Weights of a small image captioner: 64-pixel images, encoder arch coatnet.
Rows from block 5 of the text decoder of a small image captioner, named by matrix and row number. Rows with one number belong to one neuron. Each number is 500 + 50 x the weight over its row's rms, rounded and kept within 0 to 999. All counts start at 0. Numbers have three digits each.
After each neuron's rows are labels from the 100 texts, of 14976, where the neuron reaches its highest value: "tokens" is the input token at the peak. Only what is clearly more common there than usual is listed. The data: photos of plants and fungi (iNaturalist). In brackets: how many of the 100.
# fc1: MLP up (decoder.blocks.5.mlp.fc1.weight, 768x256), inputs 86-171
# fc2: MLP down (decoder.blocks.5.mlp.fc2.weight, 256x768, transposed), outputs 86-171

fc1.208:444621509467487498584552521407536563433476533473592491515437523541618460497462500459504572457474384469501538556475535470559498505432431507557535611424418486514563547529464579466519572556492508515486525530530474402501517487490562490538531447472480510500534499
fc2.208:507565520448619499500458571419577569525557461441477524561352413464463470470457454502545499594551424528448488483493563540526499494583463480463492648489476515501571483494470464480562530476436473559555432508518477526505462575461512413405597527516478422427417515
tokens: ")" (33); "christmas" (25); "castor" (14); "candelabrum" (10)

fc1.483:497510530530468530593421586627442496535436521562481466435500485512570412514469394506577487470558468546358475541504522498520538481552568467437416478509397502507534540592528482492506492527530502419455449525472458420471489533562460496373522488368551497524469501
fc2.483:456367573436520526444492523495512605584453580475530572502592502509520613443515522502495555529572538439575499424433518545529516462560486517514505517524539581464452520503488460628474500464447492561483563601421525528495532537493454482464414438541536414447443504
tokens: "," (64)

fc1.735:395476523523437470503502517515567608554523484560494522412517424447584456463520433461536559534435504444509497599494607464504457416424484543519437441544521498474501490538504422338592464516529505474476397392582593487421496446462461517587511586504418390454460484
fc2.735:455491550451483534517513523498456523417453463475504516565441527516392435440576563452481498574448556550492594490555467532474515558531380430489520480508524535570457515545558448598510415547442543472517453499474531455530527501452389437618548439385429529441470423
tokens: "eastern" (26); "cannabinum" (17); "cyparissias" (16); "laricina" (10)

fc1.757:393461565551533450427506448475558423486562471615461366510460459513444536495557514534556563538525390571435473427493505503578490567535556565439544422362609553510481475512534496476552566561436499513470456479542521417506450487480504495446511552496555533472466536
fc2.757:470563463530496544436456428425434543483495527470486435593432492538448482465502556465545567475527497529496508502487541522443502425534595488499471509583492573515581424477507487561562466454547487509509501481503455493520423516499511542598477546443545610418423473
tokens: ")" (47); "poales" (11); "beech" (8); "royal" (7)

fc1.383:461566580469462536563482491425582509419433534558478457509537503462522464474465498524509477564536505530619505446516510414499539591456497543462594525475560484508461465455481518451462478508544644457513572516425565412519579508498510598539518543523429527499393553
fc2.383:514431548415490472512434530609467475544532480546532537536574556513447609592481561537513565485466485447490490524423545464457415456521477472536430470489578470582429544454470597462459487523465524540548490501505474506590524519504513451459492546498514497502483485
tokens: "class" (29); "-" (23); "family" (15); "pacific" (14)

fc1.180:548543459508546470474468536533527548497489567544539465541463546509503476513528487560504536381527495543463442444524462464530507413501556487460541545551471439510518510595557541571456453461456617513435508573466502520571625534472494518537579533520476520561501446
fc2.180:463511502437413549508560446574495478497520460586520407455539498580564480495545479589441392549379500499509587619459560470539502369578452452508477508512510501550459504428409565476396460486492471487606518417390508471473522510516507539534517435542467459452480494
tokens: "mandrake" (39); "lily" (14); "spot" (9); "black" (9)

fc1.386:459521509503426496511427537516404470488521573499488499519506472525466531443529373469445437479549528470547568567435514505431465480457503450516596560522517596569473486558479486450554533509502441540575450494366592460431520517482594513543505471497523541473522458
fc2.386:428445523477470566482496571513488507584571503496442495502532474465564497489490616482400470486529538439490478565524454498472453394455595492515501518456538566575431433542546524478461521443479585530523545510470489495411561482622498450468458452479482526524474568
tokens: "eastern" (51); "pacific" (34); "american" (11)

fc1.746:501407618562545425424563482436505557500519566544475447535495437525458520560542515553495575454394481561530542502570506502449466453497493529571582498557487454545486522571396504444430532479539493460471626542543538517564487466595368578481464495481490493518554433
fc2.746:452516454426508584485481496550429437439538523526484504506437455521541507541441533538504542467571540537573466434516430509410579439514544534485418491448480515446426446404519494524535465543461524557446593538501509621495531555504516584515464418565465519519525482
tokens: "(" (44); "archangel" (10); "ranunculaceae" (9); "altingiaceae" (8)

fc1.345:469534485420491512512486603463585589470539623565605478471518479584452432435442513506440431502501405511593539506513542465562489454597461589426578513435463482493503465446516502439581481546484477531511554486555624441509442584528428396413525394480485461520462440
fc2.345:519583513449501513509422456387477562489495541515497454481435433460452527511521480651492442558593462558486516502481486519503562570532409539516459574430459509605620536498507455487527500498495456523475522472486469442552525584495523471467512456388440561484426565
tokens: ")" (77); "alba" (16)

fc1.158:561441479569517552503550510454497521551449467590520512518553496579391429463494466501437494645479455431472544489519498522493497565588396538503494438500479610411511569548468542538442482471523524479510439523527504448501449475578506444436504475515513466483492492
fc2.158:493498478474477388478482468484518548471421600549412490481493413461503459449500467532486425489515495500550503452475576442472475487578560439458538471485455520420559534514493426521501528477453494483534488464490536570454494524378456566416551519444606497465572372
tokens: "order" (100)

fc1.0:666545577411545513464471409474541444573440599508381462525514463556475452539572456501436482547518542501556536518444609399449570410495466623494508457497539518540533483546507481496448516498506456458583534543498522476524452448492545468514422540472572477451510499
fc2.0:543564471606497443490487540482468490520486481437478504510461479496491425414570500504463529500506442418514523429466415452390486576412560383487526522497444404452478453540544470509514518482434452437437492422503564420581446485574497558510541478410543477492495549
tokens: "<end>" (30); "melanthiaceae" (20); "sapindales" (11); "oxeye" (9)

fc1.745:540444560530528476510533508485458529530516498451481482577448498449549544429502388497475539448489443586457388569495525558416500520496542454483435530590490380449389422544451570538484525561508500513463502422542465461558448485478447476443570509577442429475516507
fc2.745:512511618498498477490508511518591438527429552402527423476570556488533549464465356484526436483479487352478529557495455484456442558562468576550466581468499523481554432584459435514534468502571560533566470475573553495492473503492534408478454494526485465492531508
tokens: "cactus" (18); "reed" (18); "clover" (12); "saguaro" (9)

fc1.676:554413517503413465501494536502470532497602492421410417510490515516504551409457451456521504480461492502571453517547458428564661457486446513526451504507428545527520491444480469559492497482387495541566502483528535508483483430583495591539458439466448444485527589
fc2.676:484531491485473509522459499495490407477466485511464475457578484483506498478461522465564500521514444501486503516502482406500531566454515477597578477491421482534504472582460483475491417526467444499431416504460483513541463515516540567527522498554635479445433508
tokens: "nobilis" (26); "nemorosa" (15); "californica" (15); "joshua" (12)

fc1.319:551562506479488555473419520427593571482492593613535527485575442537531424520470462443509542450512443407521485478487553686496430596507517470490473512450464468536451443514493551413546468493458540558490526407497481488556561463527496526548463463476525462482465535
fc2.319:568473451547516509591435466494468491516438426492497438554423490411442415492504504523532515544495533495443556499460512490567528454441488483583458527476486527424390413375480441546494535581478468512426542501387537515535540506557487439557481586515453436524515475
tokens: "tall" (31); "bull" (23); "tridentata" (12); "nodiflora" (8)

fc1.696:523428519500499475536495546456557512548566544486570469396525477567406413464518649516463502515470519515550516479484492523500525502487406527469552469537462344481542601541410487494556483504450458546567522522524403507530618506488508496487506451615486494496463508
fc2.696:500504530481537517557439489530517450526586441548590426496445442457487498589592522561458509566463396429500568445602522575444525507525558518509468518442511515501440543446475524523524521526530556499520571518454519537491594570519552540470464445505449540447477462
tokens: "yellow" (25); "button" (16); "red" (16); "sow" (13)

fc1.736:469470415578414492553461598438559478494478545500491491565476516557520439386523526547585445506486495576448383530515487482557612439486452519551496549501499460462476516541602487554453533514518459494508575511451533517522469542511571468471559500501493457571543474
fc2.736:428549488494553438523557484452496507549624500522549517450567407415587459501557526536504455461501476541568439506452388507442531497542511463464497443522538509543462471540577472595470469415504571520477463562429397422460519492503517520532492535457409550531445397
tokens: "cactaceae" (35); "montiaceae" (20); "alismatales" (11); "poales" (9)

fc1.43:555445514483501507549482484570491417463549477561527452530483483483508543576549550468560595493568460460434445497538510482509488447521468529484556527478480497385428536531529453460534626417487533565477499437380461526506488501566586552505456527439471521523386511
fc2.43:587550419508525493481473456571487529512442493506551416416490487499515513403468480449459531506480525475468473470543620475552624559556514525513501421477462537433522468530475570479449536520411467573458435494586397489527399509493474499462459413515505473454572515
tokens: "vulgaris" (28); "repens" (16); "fluminensis" (11); "robertianum" (11)

fc1.177:538518523568469559584532479433581485389488506565466524482513470512526541434534471490445505458463425558498569425453557530521567575504577494480493524536468457509504372480583475527496512506471449476469547410478563385586506556472466603533429573573498489504409581
fc2.177:482483456485502457448555458556553501595456547495418450404408541567503508440598430549498548507533529465517461513514473513458437536514414447567463510443429546513525491497526418556426446449459570522562487597574514574600442537498405452453420528450480470492431572
tokens: "mandrake" (34); "agaric" (19); "eggs" (14); "plantain" (12)

fc1.430:461515525474420517567478517481524580533501543475544529462485539577473509510480520536599483526568514426564547528524511502510503546520550531448607476635484442585506523569439594507453507507503535581591500566563460494407427621454519497593541461505517533597544547
fc2.430:558472476546558506554489412467471573504426520498512491575495550480445497456475438550495370476511432538434521498483548534457478523504493502521556455407555513602608412526508482559392443406556610446453477539476534472502509528501504507473541561604548509467477535
tokens: "<end>" (26); "orchidaceae" (26); "scrophulariaceae" (21); "asparagaceae" (11)

fc1.568:460432592522567512535537421546513458587508526492538509502443465521556464615488385629523482566488479371456427470495525527453533579522440590421512478512443488422626538476445459461481514486461520472488573509532574450575445512509414417412582493443584544536435500
fc2.568:336600551535458484364516465450552540516561477460501566432482445442498522524442498430561541557389595520448584466497419428426535459474469578554578546588540504554483535518579472467469505490494511481495532518501447463431478464513517548497553527471419571464533531
tokens: "<end>" (75); "polygonaceae" (13); "altingiaceae" (7)

fc1.50:448498541496479463475437592515526452413500515412515573563576452417455363504554514553445491373524473584510446515493528603516473450546459553531503413480425441556561547500435521472549501601461538493490464491455512466575521447534414551514394561446531483530546572
fc2.50:499531526502554587526502495465410431555543546516563477428496507565487536483543433454502482474515528517575480438653493499583471486349473484607536541607592413589427491444410450448508450504530549553545520431482369512492534525503590420493534555486534535485496425
tokens: "maple" (35); "medick" (18); "melilot" (16); "alfalfa" (11)

fc1.75:477463574580421498497510463353429545536439493523477577556547543533557449516436519442423550534508532508565424516513600499515522445599530564461543489518488525533548545427465473558531605450477486429437464477563551406502610535519471492474495560455505475544426504
fc2.75:488576492419465519480412469444439561515448484622535434401496485473497578530485471471581529587412582458409555442499516429403563510501512385480487611508473477592537561575576505575533500440487501512497472533474507512532550428563538491409520362472479597499386461
tokens: ")" (64)

fc1.466:447565435457504445567483472394416485551526485402446436529481538460458413533574572516505498510517544441577496599509543539593501474567479572556466472524381498472578449483464531599457577543530491455458439493565524515489492468469550441515487518536511440566564526
fc2.466:379533590504539463540449478632400497474537518505530479537447552493521639543398443487547567516531585495526596528375525467482512533440594515489519557457523444513416460519501621545487494533545545520516468524489559356491499503604498529392431496492412458455381427
tokens: "oak" (26); "henbit" (25); "magnoliopsida" (12); "clover" (7)

fc1.471:523554565639528520540465473508457530524531504488479402541525484433463532413555403487456375461515479523598500566496445495453629391488534544438566473483438398538515506491451454448487511399540485470485512538496502547442430551484438423464423424531576514432449611
fc2.471:476477519462506605520407445518449444481468510498459437481435473503615475542530547390537475596577470510419436427529514512497554474551564419475454504490469501579476507553554509506522513439448480561535456550487471647440449552441553432500476588448501458510511425
tokens: "(" (29); "fraxinus" (14)

fc1.423:553437486516475526524530467503504568468535526457552522516542500514480482480378448473473475435448534535519459579510523548515376551554446494554453473426520482470514472407521453445561525445610506455477444557479612475510516489461496573440390490452494419522410469
fc2.423:481416449452431580413476517513548462590537508520421439436472383455570509482515533456517473427445507506511484491485441456486477459466494482530493483588449508487577508511487445530461564523421494428417402429453544528465534412509435425616598427562478529522596501
tokens: "pine" (34); "cordata" (11); "symphoricarpos" (9); "euphorbia" (8)

fc1.166:547428490525513383595510539462440458534451474589414511465514544454460506502459590586520485471557453594521507506500449443539503407411403542438512491532530489471477494558476514493478567576452535551606454490516511510491577468515443493506522471498554525494437500
fc2.166:550538541449462497474611472492430529495464424454528571461539373574595572508438578568549459521545510524605523530483424523514535454533502432504465469488453545462519558488549500462526499485570551566564465513445432453521444497513424495458440595522511471545528525
tokens: "(" (58)

fc1.35:533406500558491484537410540479471546538505443517530468503447519507561458518479419507544612539452548461500476450479516487446478564473553541613524506438411579494468515503492526424534491505464487500504407505451552570474521574551571571453486394498532463473531395
fc2.35:558482482558560540505508531435497574401492468455471446506511517514468419426478595595558482558504336567502407537559525532564415470484461610491558534506489463439431424383500469536520588517407484464511493523554478526549429411446496444455484493491475533583524551
tokens: "maple" (16); "moss" (10)

fc1.136:423526504627529475514488558560525553450483560419522512490537656472456404449482498511610387561436448567483472529455490454478533505534472497504506485537483544503576493522643526408406534512452498465479528428587472461447471487631481567476551591504567491484458486
fc2.136:620505519557489454447577510531519485502535510485494533419476472448551497484440476566561410528491518483458539592459567579541553508493485600511435584513536577440581504360474444472456481568491548478517520549424508490510433494490504516479541494491557479513438549
tokens: "," (52)

fc1.651:471515525540469461519514463542489475538516554516536550538481544534507532485634510540445505576432475517488417568549553430535523490529441549532486498457549484481511508560582515509548471617547501520526521403548568489422477547573566474468484529455535540538504450
fc2.651:461546615450575569406532532506498400474543439587443565451510515509545538414490479417502512527513516539568527429501486501522496520481461544527490513546394507565530493491423507587519527490465529516495493496548532390487447445476582510516405523543489439528552348
tokens: "common" (25)

fc1.317:663531433518533543571481404396503546517623520510503510388428433577473576556476491455503568539479505541494495551484527583478523449561501516547478529480453381510442560450531519567424559470428539507520456483423459513473512474568436485496476448556502472561493529
fc2.317:550508492437390505527484468430503447426616480490553469509457469560549480399509480410490473464487380516381394547584501543482494492546495433622454543484536554503519502525428611492518424507513487512473430449536467473577482521459425571524422524563496519525495485
tokens: "cactaceae" (30); "majalis" (19); "canadense" (19); "lunulariaceae" (13)

fc1.604:540504363447410491496470460495547582524484515529443435489540537490541552481524553491499523608484472403469460451473498505518525448466540487541451440538612573545551546421466459502527538471506532559505365462483524544539451487513528531574454482439472464494506554
fc2.604:482518536501524581481439477536475566451406439462571500520526451465418491554484544524502469511459521478500470511538533489518541444525575457520503492499525459490511477421471556481488416473653523491498492433456547573609459522428538547514490516549472398514348454
tokens: "vulgaris" (28); "majus" (17); "cannabinum" (16); "laricina" (13)

fc1.481:467562522631454475377537516408540482494486485533527473525434557522402434493544416533469440522482467511543604517446526448471497493423530520589468573387451496438466512496474484478424507534595390446446532502594515520528585500457471468569321516433505518560523498
fc2.481:491498509515456559562516482518406573469572500563539497521407548501611503435371509487506480557463467555485486452479482554483508421505551495524543519507487466496553453479532508430440473483520465506418524522515466573558526571512502452419503449562504479456520503
tokens: "(" (79); "bittersweet" (8)

fc1.554:580512474463482547528396503451543414450484525452513433523443462487601484521476559521525491472500468583487506499501542444497536550520521639509584552544508502458497475490458504543480401504471477505483372435521453450507413575458479514493642476474411461502437554
fc2.554:523518542547446481610519531508528550478421432466423542485617520490478522413566558554431473564454410441586548535535512517535482552515567508499412472449459513491525521552472477452478502565546493439560528444496421478510486390579473487388466519546517469544492404
tokens: "(" (35); "oak" (20); "silene" (9); "heteromeles" (8)

fc1.192:578508522456408402453454384418421577494514396540548468488479532435524425558529481545455476525475499478513548496502466509517472482427464497604492650422528500555506519530550578519516477502567522519507497503380467480565485543490606533503336517436469496526516508
fc2.192:526529511465543522517540459540564418402481530498508531423508523565501598493435445468495545522481496525506537497356496573553474542532531496538520414466398512447554495356530535563508421424393498506507516596476465598484510464501520614538532532497522499545430489
tokens: "common" (17); "perforatum" (14); "creeping" (10); "rosales" (9)

fc1.621:449649513536512536509396479457511459451561506493570493531517557530538526472469566496524558403409436571510494521603463484560481597487448516493509547560474471520538475445395458458473530454467473502496429468511552507543443517567392503459511552402587519573498540
fc2.621:530508582496463452541545507512405483482521453407449435544462607472515397524499492460477494495481535501499454503467509521520549522498521594491467623541514468485524567572552493446527577514523452509465551458608458470519531468487455477426547534555451536597456446
tokens: "oak" (26); "orchid" (13); "interrupted" (12); "spurge" (10)

fc1.196:527433527429449507428547547481568452559547505540523427519502542579569490514391467481482533423536515482516498524464548545462431434528542537593495445440502376474445528532605538534362501561556512451460512541349510519461485481412487558585542480420445468423539446
fc2.196:396436564450494507507498452486488492466574386553486384543460551466492563503491424576592524517470609426403549468511431483589464518478538454463565530434403568484484504399511511485518462516411421445519505474521563524603464468558518492444505522497470503548467538
tokens: "(" (27); "lamiales" (15); "liliales" (13); "gentianales" (8)

fc1.95:426573531466458559396479525542450490508459520540413495451451476469555483481477387457496509545451463515495457528479569450516450465426544506583541491551505487578377449544518526487414456421545589500538500570363478479456539523506491549478464468493503484466523524
fc2.95:500510543420486474526500544472453476461483559466454542491533486540556452493564616541397548556518467466435522579499482497536512491447563388487568490402507497471587482599447550463431540556375570561495484526577543480486471513475560502505506559531540479441568586
tokens: "eastern" (35); "fabaceae" (29); "sydney" (15); "parmeliaceae" (11)

fc1.360:542435513493570513439532546528517415522557562479467509557586473419514553521551502510583590556531529547481545450528534424464475479538553455508525530591426489487548563546563453418479506502500460531475548531429596382547496414422519525511483600462550505491438438
fc2.360:492479547470461527476440428464476555559431506535621452505451458508494477435518519463478552496467486544515448517439524537494508448525544484448460535491458453510417442519608489603424557512564493548468505487516525492537538562561477517524470441492500472496452611
tokens: "family" (35)

fc1.763:508433466500456506520426491465494589534523458447538552478451492576519480515514530499544509484522476576547489559462495464492552525418505455475556618457482423504510562533541496550526515481507521557515489401469526558457416438487467597461517512577502475574407553
fc2.763:503416528478446471513484513551501607530534476472576408528564533499540450428587579514503527482571579514556477401479415418506554498554536521492526481457610479515627511521569506459578546449471472486459514535518434536438498533557524526495430588396532493455655504
tokens: "yellow" (11)

fc1.348:481539488487505493511408441546479465444426535408465490508447509582577421432550404516429519498437468539493420460502523550426541402512544547547515447522426625489524462476577598540542537463374516556547497454410467574577519460487433482593492495534532492503480507
fc2.348:492458584581485586524495413494447576488498531563643504470502358418525531442533520445508541612545520512490489458536441572565536537478556442498470536506489466576539535530510499497467476466540527551450496477481494475489482441471476556511440426475492500520527535
tokens: "cactaceae" (38); "perforatum" (15); "asparagales" (13); "plumbaginaceae" (7)

fc1.661:471355567530499546570442466495482492570548520439469510491531567565539470482441477436505480476505482545478448513540493474506466485472454530510393555544476446439571534545509473513471519558441509466423581482568460528514486421463577470539562480444499406603501465
fc2.661:461490422472433452487521477533371498480493477485526509462487493457460635407496534605479389491498488482478476449519462417513500498473495614574517560563443549564481503578526525416488430489491516514549579586585487439411377552549588507480510512443500485406559519
tokens: "magnoliopsida" (43); "polypodiopsida" (28); "marchantiopsida" (17); "lecanoromycetes" (9)

fc1.450:484484480488491565498590528505536501519483469462520454449575508483489451529467465515497487530549477452484499451507427515447624479604464443579444482510518406435515484577446536449559553558408461465496508574408531428530471503483556406497515534429430454472544441
fc2.450:527496471500495486593441427501562448438443510546564477523446454528467522589452518461535464504461540483486553581535484583532457531508493539412431504460543492507429460525473450532391483530532521448536490427517512449399474506555478492496571493438530474547590551
tokens: "pine" (48); "<end>" (38)

fc1.404:509532461587522391516379465451521518516466520572467464609505641594554513473468486496467484535505483508584512588519450519498508525510520546515492575471400417512443438496421578495457530503450506496367410448469519474481431482475474474496493416543561467516408518
fc2.404:497451464664437482594482471494363603475452568603417430521398648532518534493420353483526536495480481488500439447483518544467377560543514579535508452499525536579514448497422487497594494498561411496472467458474580432508545446504448459519461556541463535523504466
tokens: "cactaceae" (16); "amaranthaceae" (12); "discolor" (12); "clematis" (11)

fc1.212:393528497481552505558363462523540396564494444503439426551508599511532411551498515452484450565504473404515473537553481535503512581550524524465521551567422574517470457474583582341473488495488424331500585534510463436478490489493547465492555482544495509546497528
fc2.212:456437503514505451516536436475498566505512535542507552494502513557512490452466492523501507576537515429581499510507623464485601566568545597436526521499428485431515493519548583465542436447536532465562420438498502445486479558427455412506474483382537528493426487
tokens: "magnoliopsida" (50); "liliopsida" (38); "indian" (8)

fc1.548:442428505536482565613471501491494430526418486466412495556442508522492510535418482433473451431429526470529469398485494544641559505450635537509493543495452506517475441469490508463500422492482517520547522513403474530497544478498507519535550545476478448548434488
fc2.548:544586497465413484364505501500483528556524547532560521557571493459477599464529515580507475459504431520527471558556545559470516538428507511501401449459425529480439527507354517468479448524462491547536438538495410595533558540542560508476447601563491513492606545
tokens: "pine" (41); "larch" (13); "proteaceae" (10); "yarrow" (8)

fc1.249:598488455594377475546567444425526397439592471436541429501526448530533489512542530525478567531540517497446554496435559444499574530451539557487519492498551505505423455458469484495530517524490508576521516483553470477531552467402441508583466363484476509524503536
fc2.249:421527459556545446514472465529511526420529509516512513469512474481520504487527367508537463506495403506502495446462483538613506510539503498490434468359409572550527428515475472475492521508508554542616583456473488531439436517466541500546491504514498512608461461
tokens: "(" (82); "soldier" (8)

fc1.436:474541468520505544473473429458527422515419444459474521535473457524464551584548444475346385574422441519491479490452441412427552453466384573488552478573516474470572548543463540492471528572490491345467573479459499544572445565434525466515397601506482537489394587
fc2.436:550573456487534384502448519488525497403389491347489505504541562463560567596445482496438493535458494556537504439569517502420564515513460500558477579451551543575478457519507519491390467535520501498563433491502516455472539475540516437425529462563526524482578557
tokens: "class" (84); "plantagineum" (7)

fc1.501:479505534475489436386472502580502399502468446518619491472527488498517460553459474508472440431535537449520516567554539465503554458495581501548578424459514463519552512503540412386584525488502528505567537381384474459497567493450448591461535538450493471560551545
fc2.501:508456578440511431519518498459483461547578467479479526505458452528398434501540486558602516539404443518559553584476549506485457452428477556459464499508509539528480481512479508534549569498479529526534501558441464517423494555575497571483468518448470511440489465
tokens: "order" (38)

fc1.334:447518540570575503580516513510510431458521568456600466515497497483453410494548474486461457477466480550506459439471480596621464487532580550520419506563476391487482483525515503584473372527467550395469572539441474575480542560508558468434417514520596432504574475
fc2.334:550521460471456512516571534512556395471480482496576506488471514497482506513453524553534394510520516348480621415536520473508457515503540533515435509547512491507560543509506587496518457595484550445444488476500526577447463535395574429483545562517430519516453439
tokens: "cactus" (31); "purslane" (28); "saguaro" (14); "heal" (8)

fc1.124:563467496389519449491425490502488474480546494502482500501476559380608450465511566452636518512500462458470541428520540493442469495533357490486464447462495456440477507567532541457425519533480457508459458502507495567557549492488601481394494424599544469569509479
fc2.124:477521479549534516525544430567579548528492552402469472503488491417520377497612456583464516486430576587416476540557540491526471502509548508534480495449526478512457392533531528432496498437485418428582416583434430475541461510551504487489465517443452526488526495
tokens: "family" (100)

fc1.350:500587429435507471473527509536536442515523483461563559575493505546539502527495434560523615411469538458370510550489544522468519437415553538496554478489545467592464425434500517536510511472549501480477462513575495394542529514552448457472490510526518517509415585
fc2.350:375445455536476440552563497537459497537465501465515408436587434553488453392521425491507404580441501454491453383492546507479485486542517541488553452428503473594554559384472490511477500526488516526480490545391362461487443562459510491502517549550576471444447496
tokens: "order" (31); "melilotus" (17); "clover" (12); "heracleum" (11)

fc1.429:526482496502407487559598523522616462394442481493540483580495525606502497492515448492500492561505503521514409520515490532399606525492530491527557484580479453450411601508455504386524517501460506555500399464521550440443495580537509452553560589544596526536506521
fc2.429:497565499520474515627498382508553486515520505465510505483593460537447520604478540495477526515482515472521405470459494564361556519544466524503515469552510442495563577563470456433511511508479421584475477560524503428455601521562519473472427484427509482544509426
tokens: "maple" (30); "bugloss" (19); "strawberry" (18); "chestnut" (12)

fc1.235:585490515534529505603557504555481448602432514529401534539418576389509440581457498506425436554531568542542471595567527520462512562463472461499430498497456535485598528572471425461512465484549519447490464561511598508408552489528526446470515491482449457474513511
fc2.235:475514486526500540530449416542491538494560535548406576471527512568483548550500511479484519470574503545476534466506376486475513461480495519424482510474507387498489504472446555620448466403393525587456526460483494520535485536549493449416497558523496553488543560
tokens: "," (100)

fc1.329:443524522480432501556503558593481624529461464518467445397548526460477521456521434490469497488528543490484454580489530404625476432434432447458498385528536472513489453488516433461586453548548492476521443508488490516586525502486542511596465517451486512528496529
fc2.329:472565465506416591532506594476544500571418528469506478447519396489429498426600605577458507454492431535541517586463501458535519471427512498455607512455451595482448535502447483529476426519470449451554444551481526494536508460554430493546553496556392538467477507
tokens: "eastern" (44); "corniculatus" (18); "five" (12); "hybridum" (7)

fc1.303:463425491504497518539457486498620490506513508486521521553436532517475443495451629578523449506415537550490459477539488434472439505486471478482475502520537459503461463551451509531580436506546534590508447584554559548523484557469578491485515545419453439520557478
fc2.303:529452452414496544447504481378564550553483528460425522556492509523538503514576573510448449645464433455546403541587458578582479495556491503510455482477498479531463594462401452501549402495540571537479505515457471517490477540506499597476469467513440468494446512
tokens: "dioica" (25); "styraciflua" (10); "jacea" (8); "maculata" (7)

fc1.148:514463569548513532450446592428605503583561485526449477382613545441518477510463492539517536471531439503556522407544513517505497516508522532471512517486511429542440541528533521374339424515479476507474481373473516592563462497447409531504593466533496521579475455
fc2.148:555521482538518468549475414557605431493464506496532459600484525639530528554459533583510569564448501446439497487488460479487483555521517478543524410501523488427451456433559508490486479501479569502436487517490505510400461437553464469499495518466484493501494465
tokens: "pine" (45); "conebush" (30); "honeysuckle" (7); "liliopsida" (7)

fc1.388:431530491506413449554439427509530601612530437528574449523401458466620496489546528534456525489480500586420579546464479453548475475529498531469487560609551482458548515471495413490614553548587554509550406488467493502510547439414485532531403543512479547499502465
fc2.388:500554525500460468557499470600534521573464582541464418509453515432552525479496555473541534557504468539440372495453532436547522560441528504501491372497466521468432499513604462515566584466487349537473503552502547517552586484501516477467513455505465538513474522
tokens: "yellow" (55); "pinales" (24); "oak" (11); "oregon" (9)

fc1.474:492543462362453543502477448504455505495476426562474426533569480521516458517489505553473492529495465605573524525499435460600460495407574486565453540497493571514505455525486553380486467538563491520575425404614525395522448523543550501543496565520481471550418560
fc2.474:477454609421514509490555443522547530464444447426581517491574550588496522557531491524473467530490519436519547522441543473468507500508490521560551537486573446587492474514466478398549512440530578387496474606508555533618408452489557535521402476553456441496450449
tokens: "vulgaris" (28); "cruciata" (19); "strobus" (13); "maculatum" (8)

fc1.259:559538499416479524415527494435531414358545494522538385568462485526615463497492517433459473471482466465524516440506529455460478500489501579525533524484507470455479474651578453490470450437499406503528570397457452565541547439500550505564491487524448551455441478
fc2.259:553513481448495452565493394571510541426526483483476497524483594472468536526566551567459508486405535460477465567492480503457574424505579493489474389461568366445424503534492486506449467583497556522444513537423485531560420512430491491497495446597449497435522503
tokens: "order" (100)

fc1.740:631430508504529473507507505543581434396455460458545508489475547457486513488502521446625447530511524535528559446528564474537505457452530502472392486435519548546439501560439512411454426409542440527483547462443565535517449539532485478534479560526491483507521459
fc2.740:572517518518464495489588476572479489522494553487440486519495610491487465449509509559490474480470486462418410577590469520385408432623544549572508429542462492495521444502443485459498498466468556466551452446458525506549584576512497534521465412456525543429562619
tokens: "mandrake" (31); "alliaria" (21); "grape" (16); "clover" (9)

fc1.702:467510474470602442520414528540476462454452489525531451476518574466521489495501451519528468499487521434419498573469544574504542502491510469500595538557430511513459500532509552534449530501457536573487494507461463494448438598511519543532551458478360467471511474
fc2.702:534502505477541489417495438525511575501488557565515477543521415479435505499534553508488479527540456543520534415505476534525469505621503560518481571478484483506537434474476428479499482546461445471519491534531482518494507573421449441454527474507614536513458474
tokens: ")" (90); "asparagaceae" (7)

fc1.662:486526575462508495610580531461485530461515540578539470489435549495526415480579526487470504541476526604443554447447572525496517514441468519475560519445537474554545541510534510612514555498523462575580584473500577408545518493500507515456511539511531473466499462
fc2.662:486460522537494376538442459488384504457573380526547396552579475542460479528527430556560503595578568446464572539500554488432481516524474535600493469459559458464474493514521474521573466461558398478486516537514547507490527435569461457552453534433501525440524528
tokens: "yellow" (10)

fc1.299:609484494451520524558528512436476564476510550494392400501512479459473559459452497581489432552438373563502444454517385518519486508437564460617548578489420448391409554578495525460447538464526450464551528474472545423496531422489485480579543461525475562520544529
fc2.299:532493468540446503538413503559510559470439604492598461564502551598522517558570528433480505450498458430430542491388571530444493475489542565472472554554524426501449535517604487461597413499536504589473462502493476452570441564521510503571473487521487550484466578
tokens: "common" (83); "family" (12)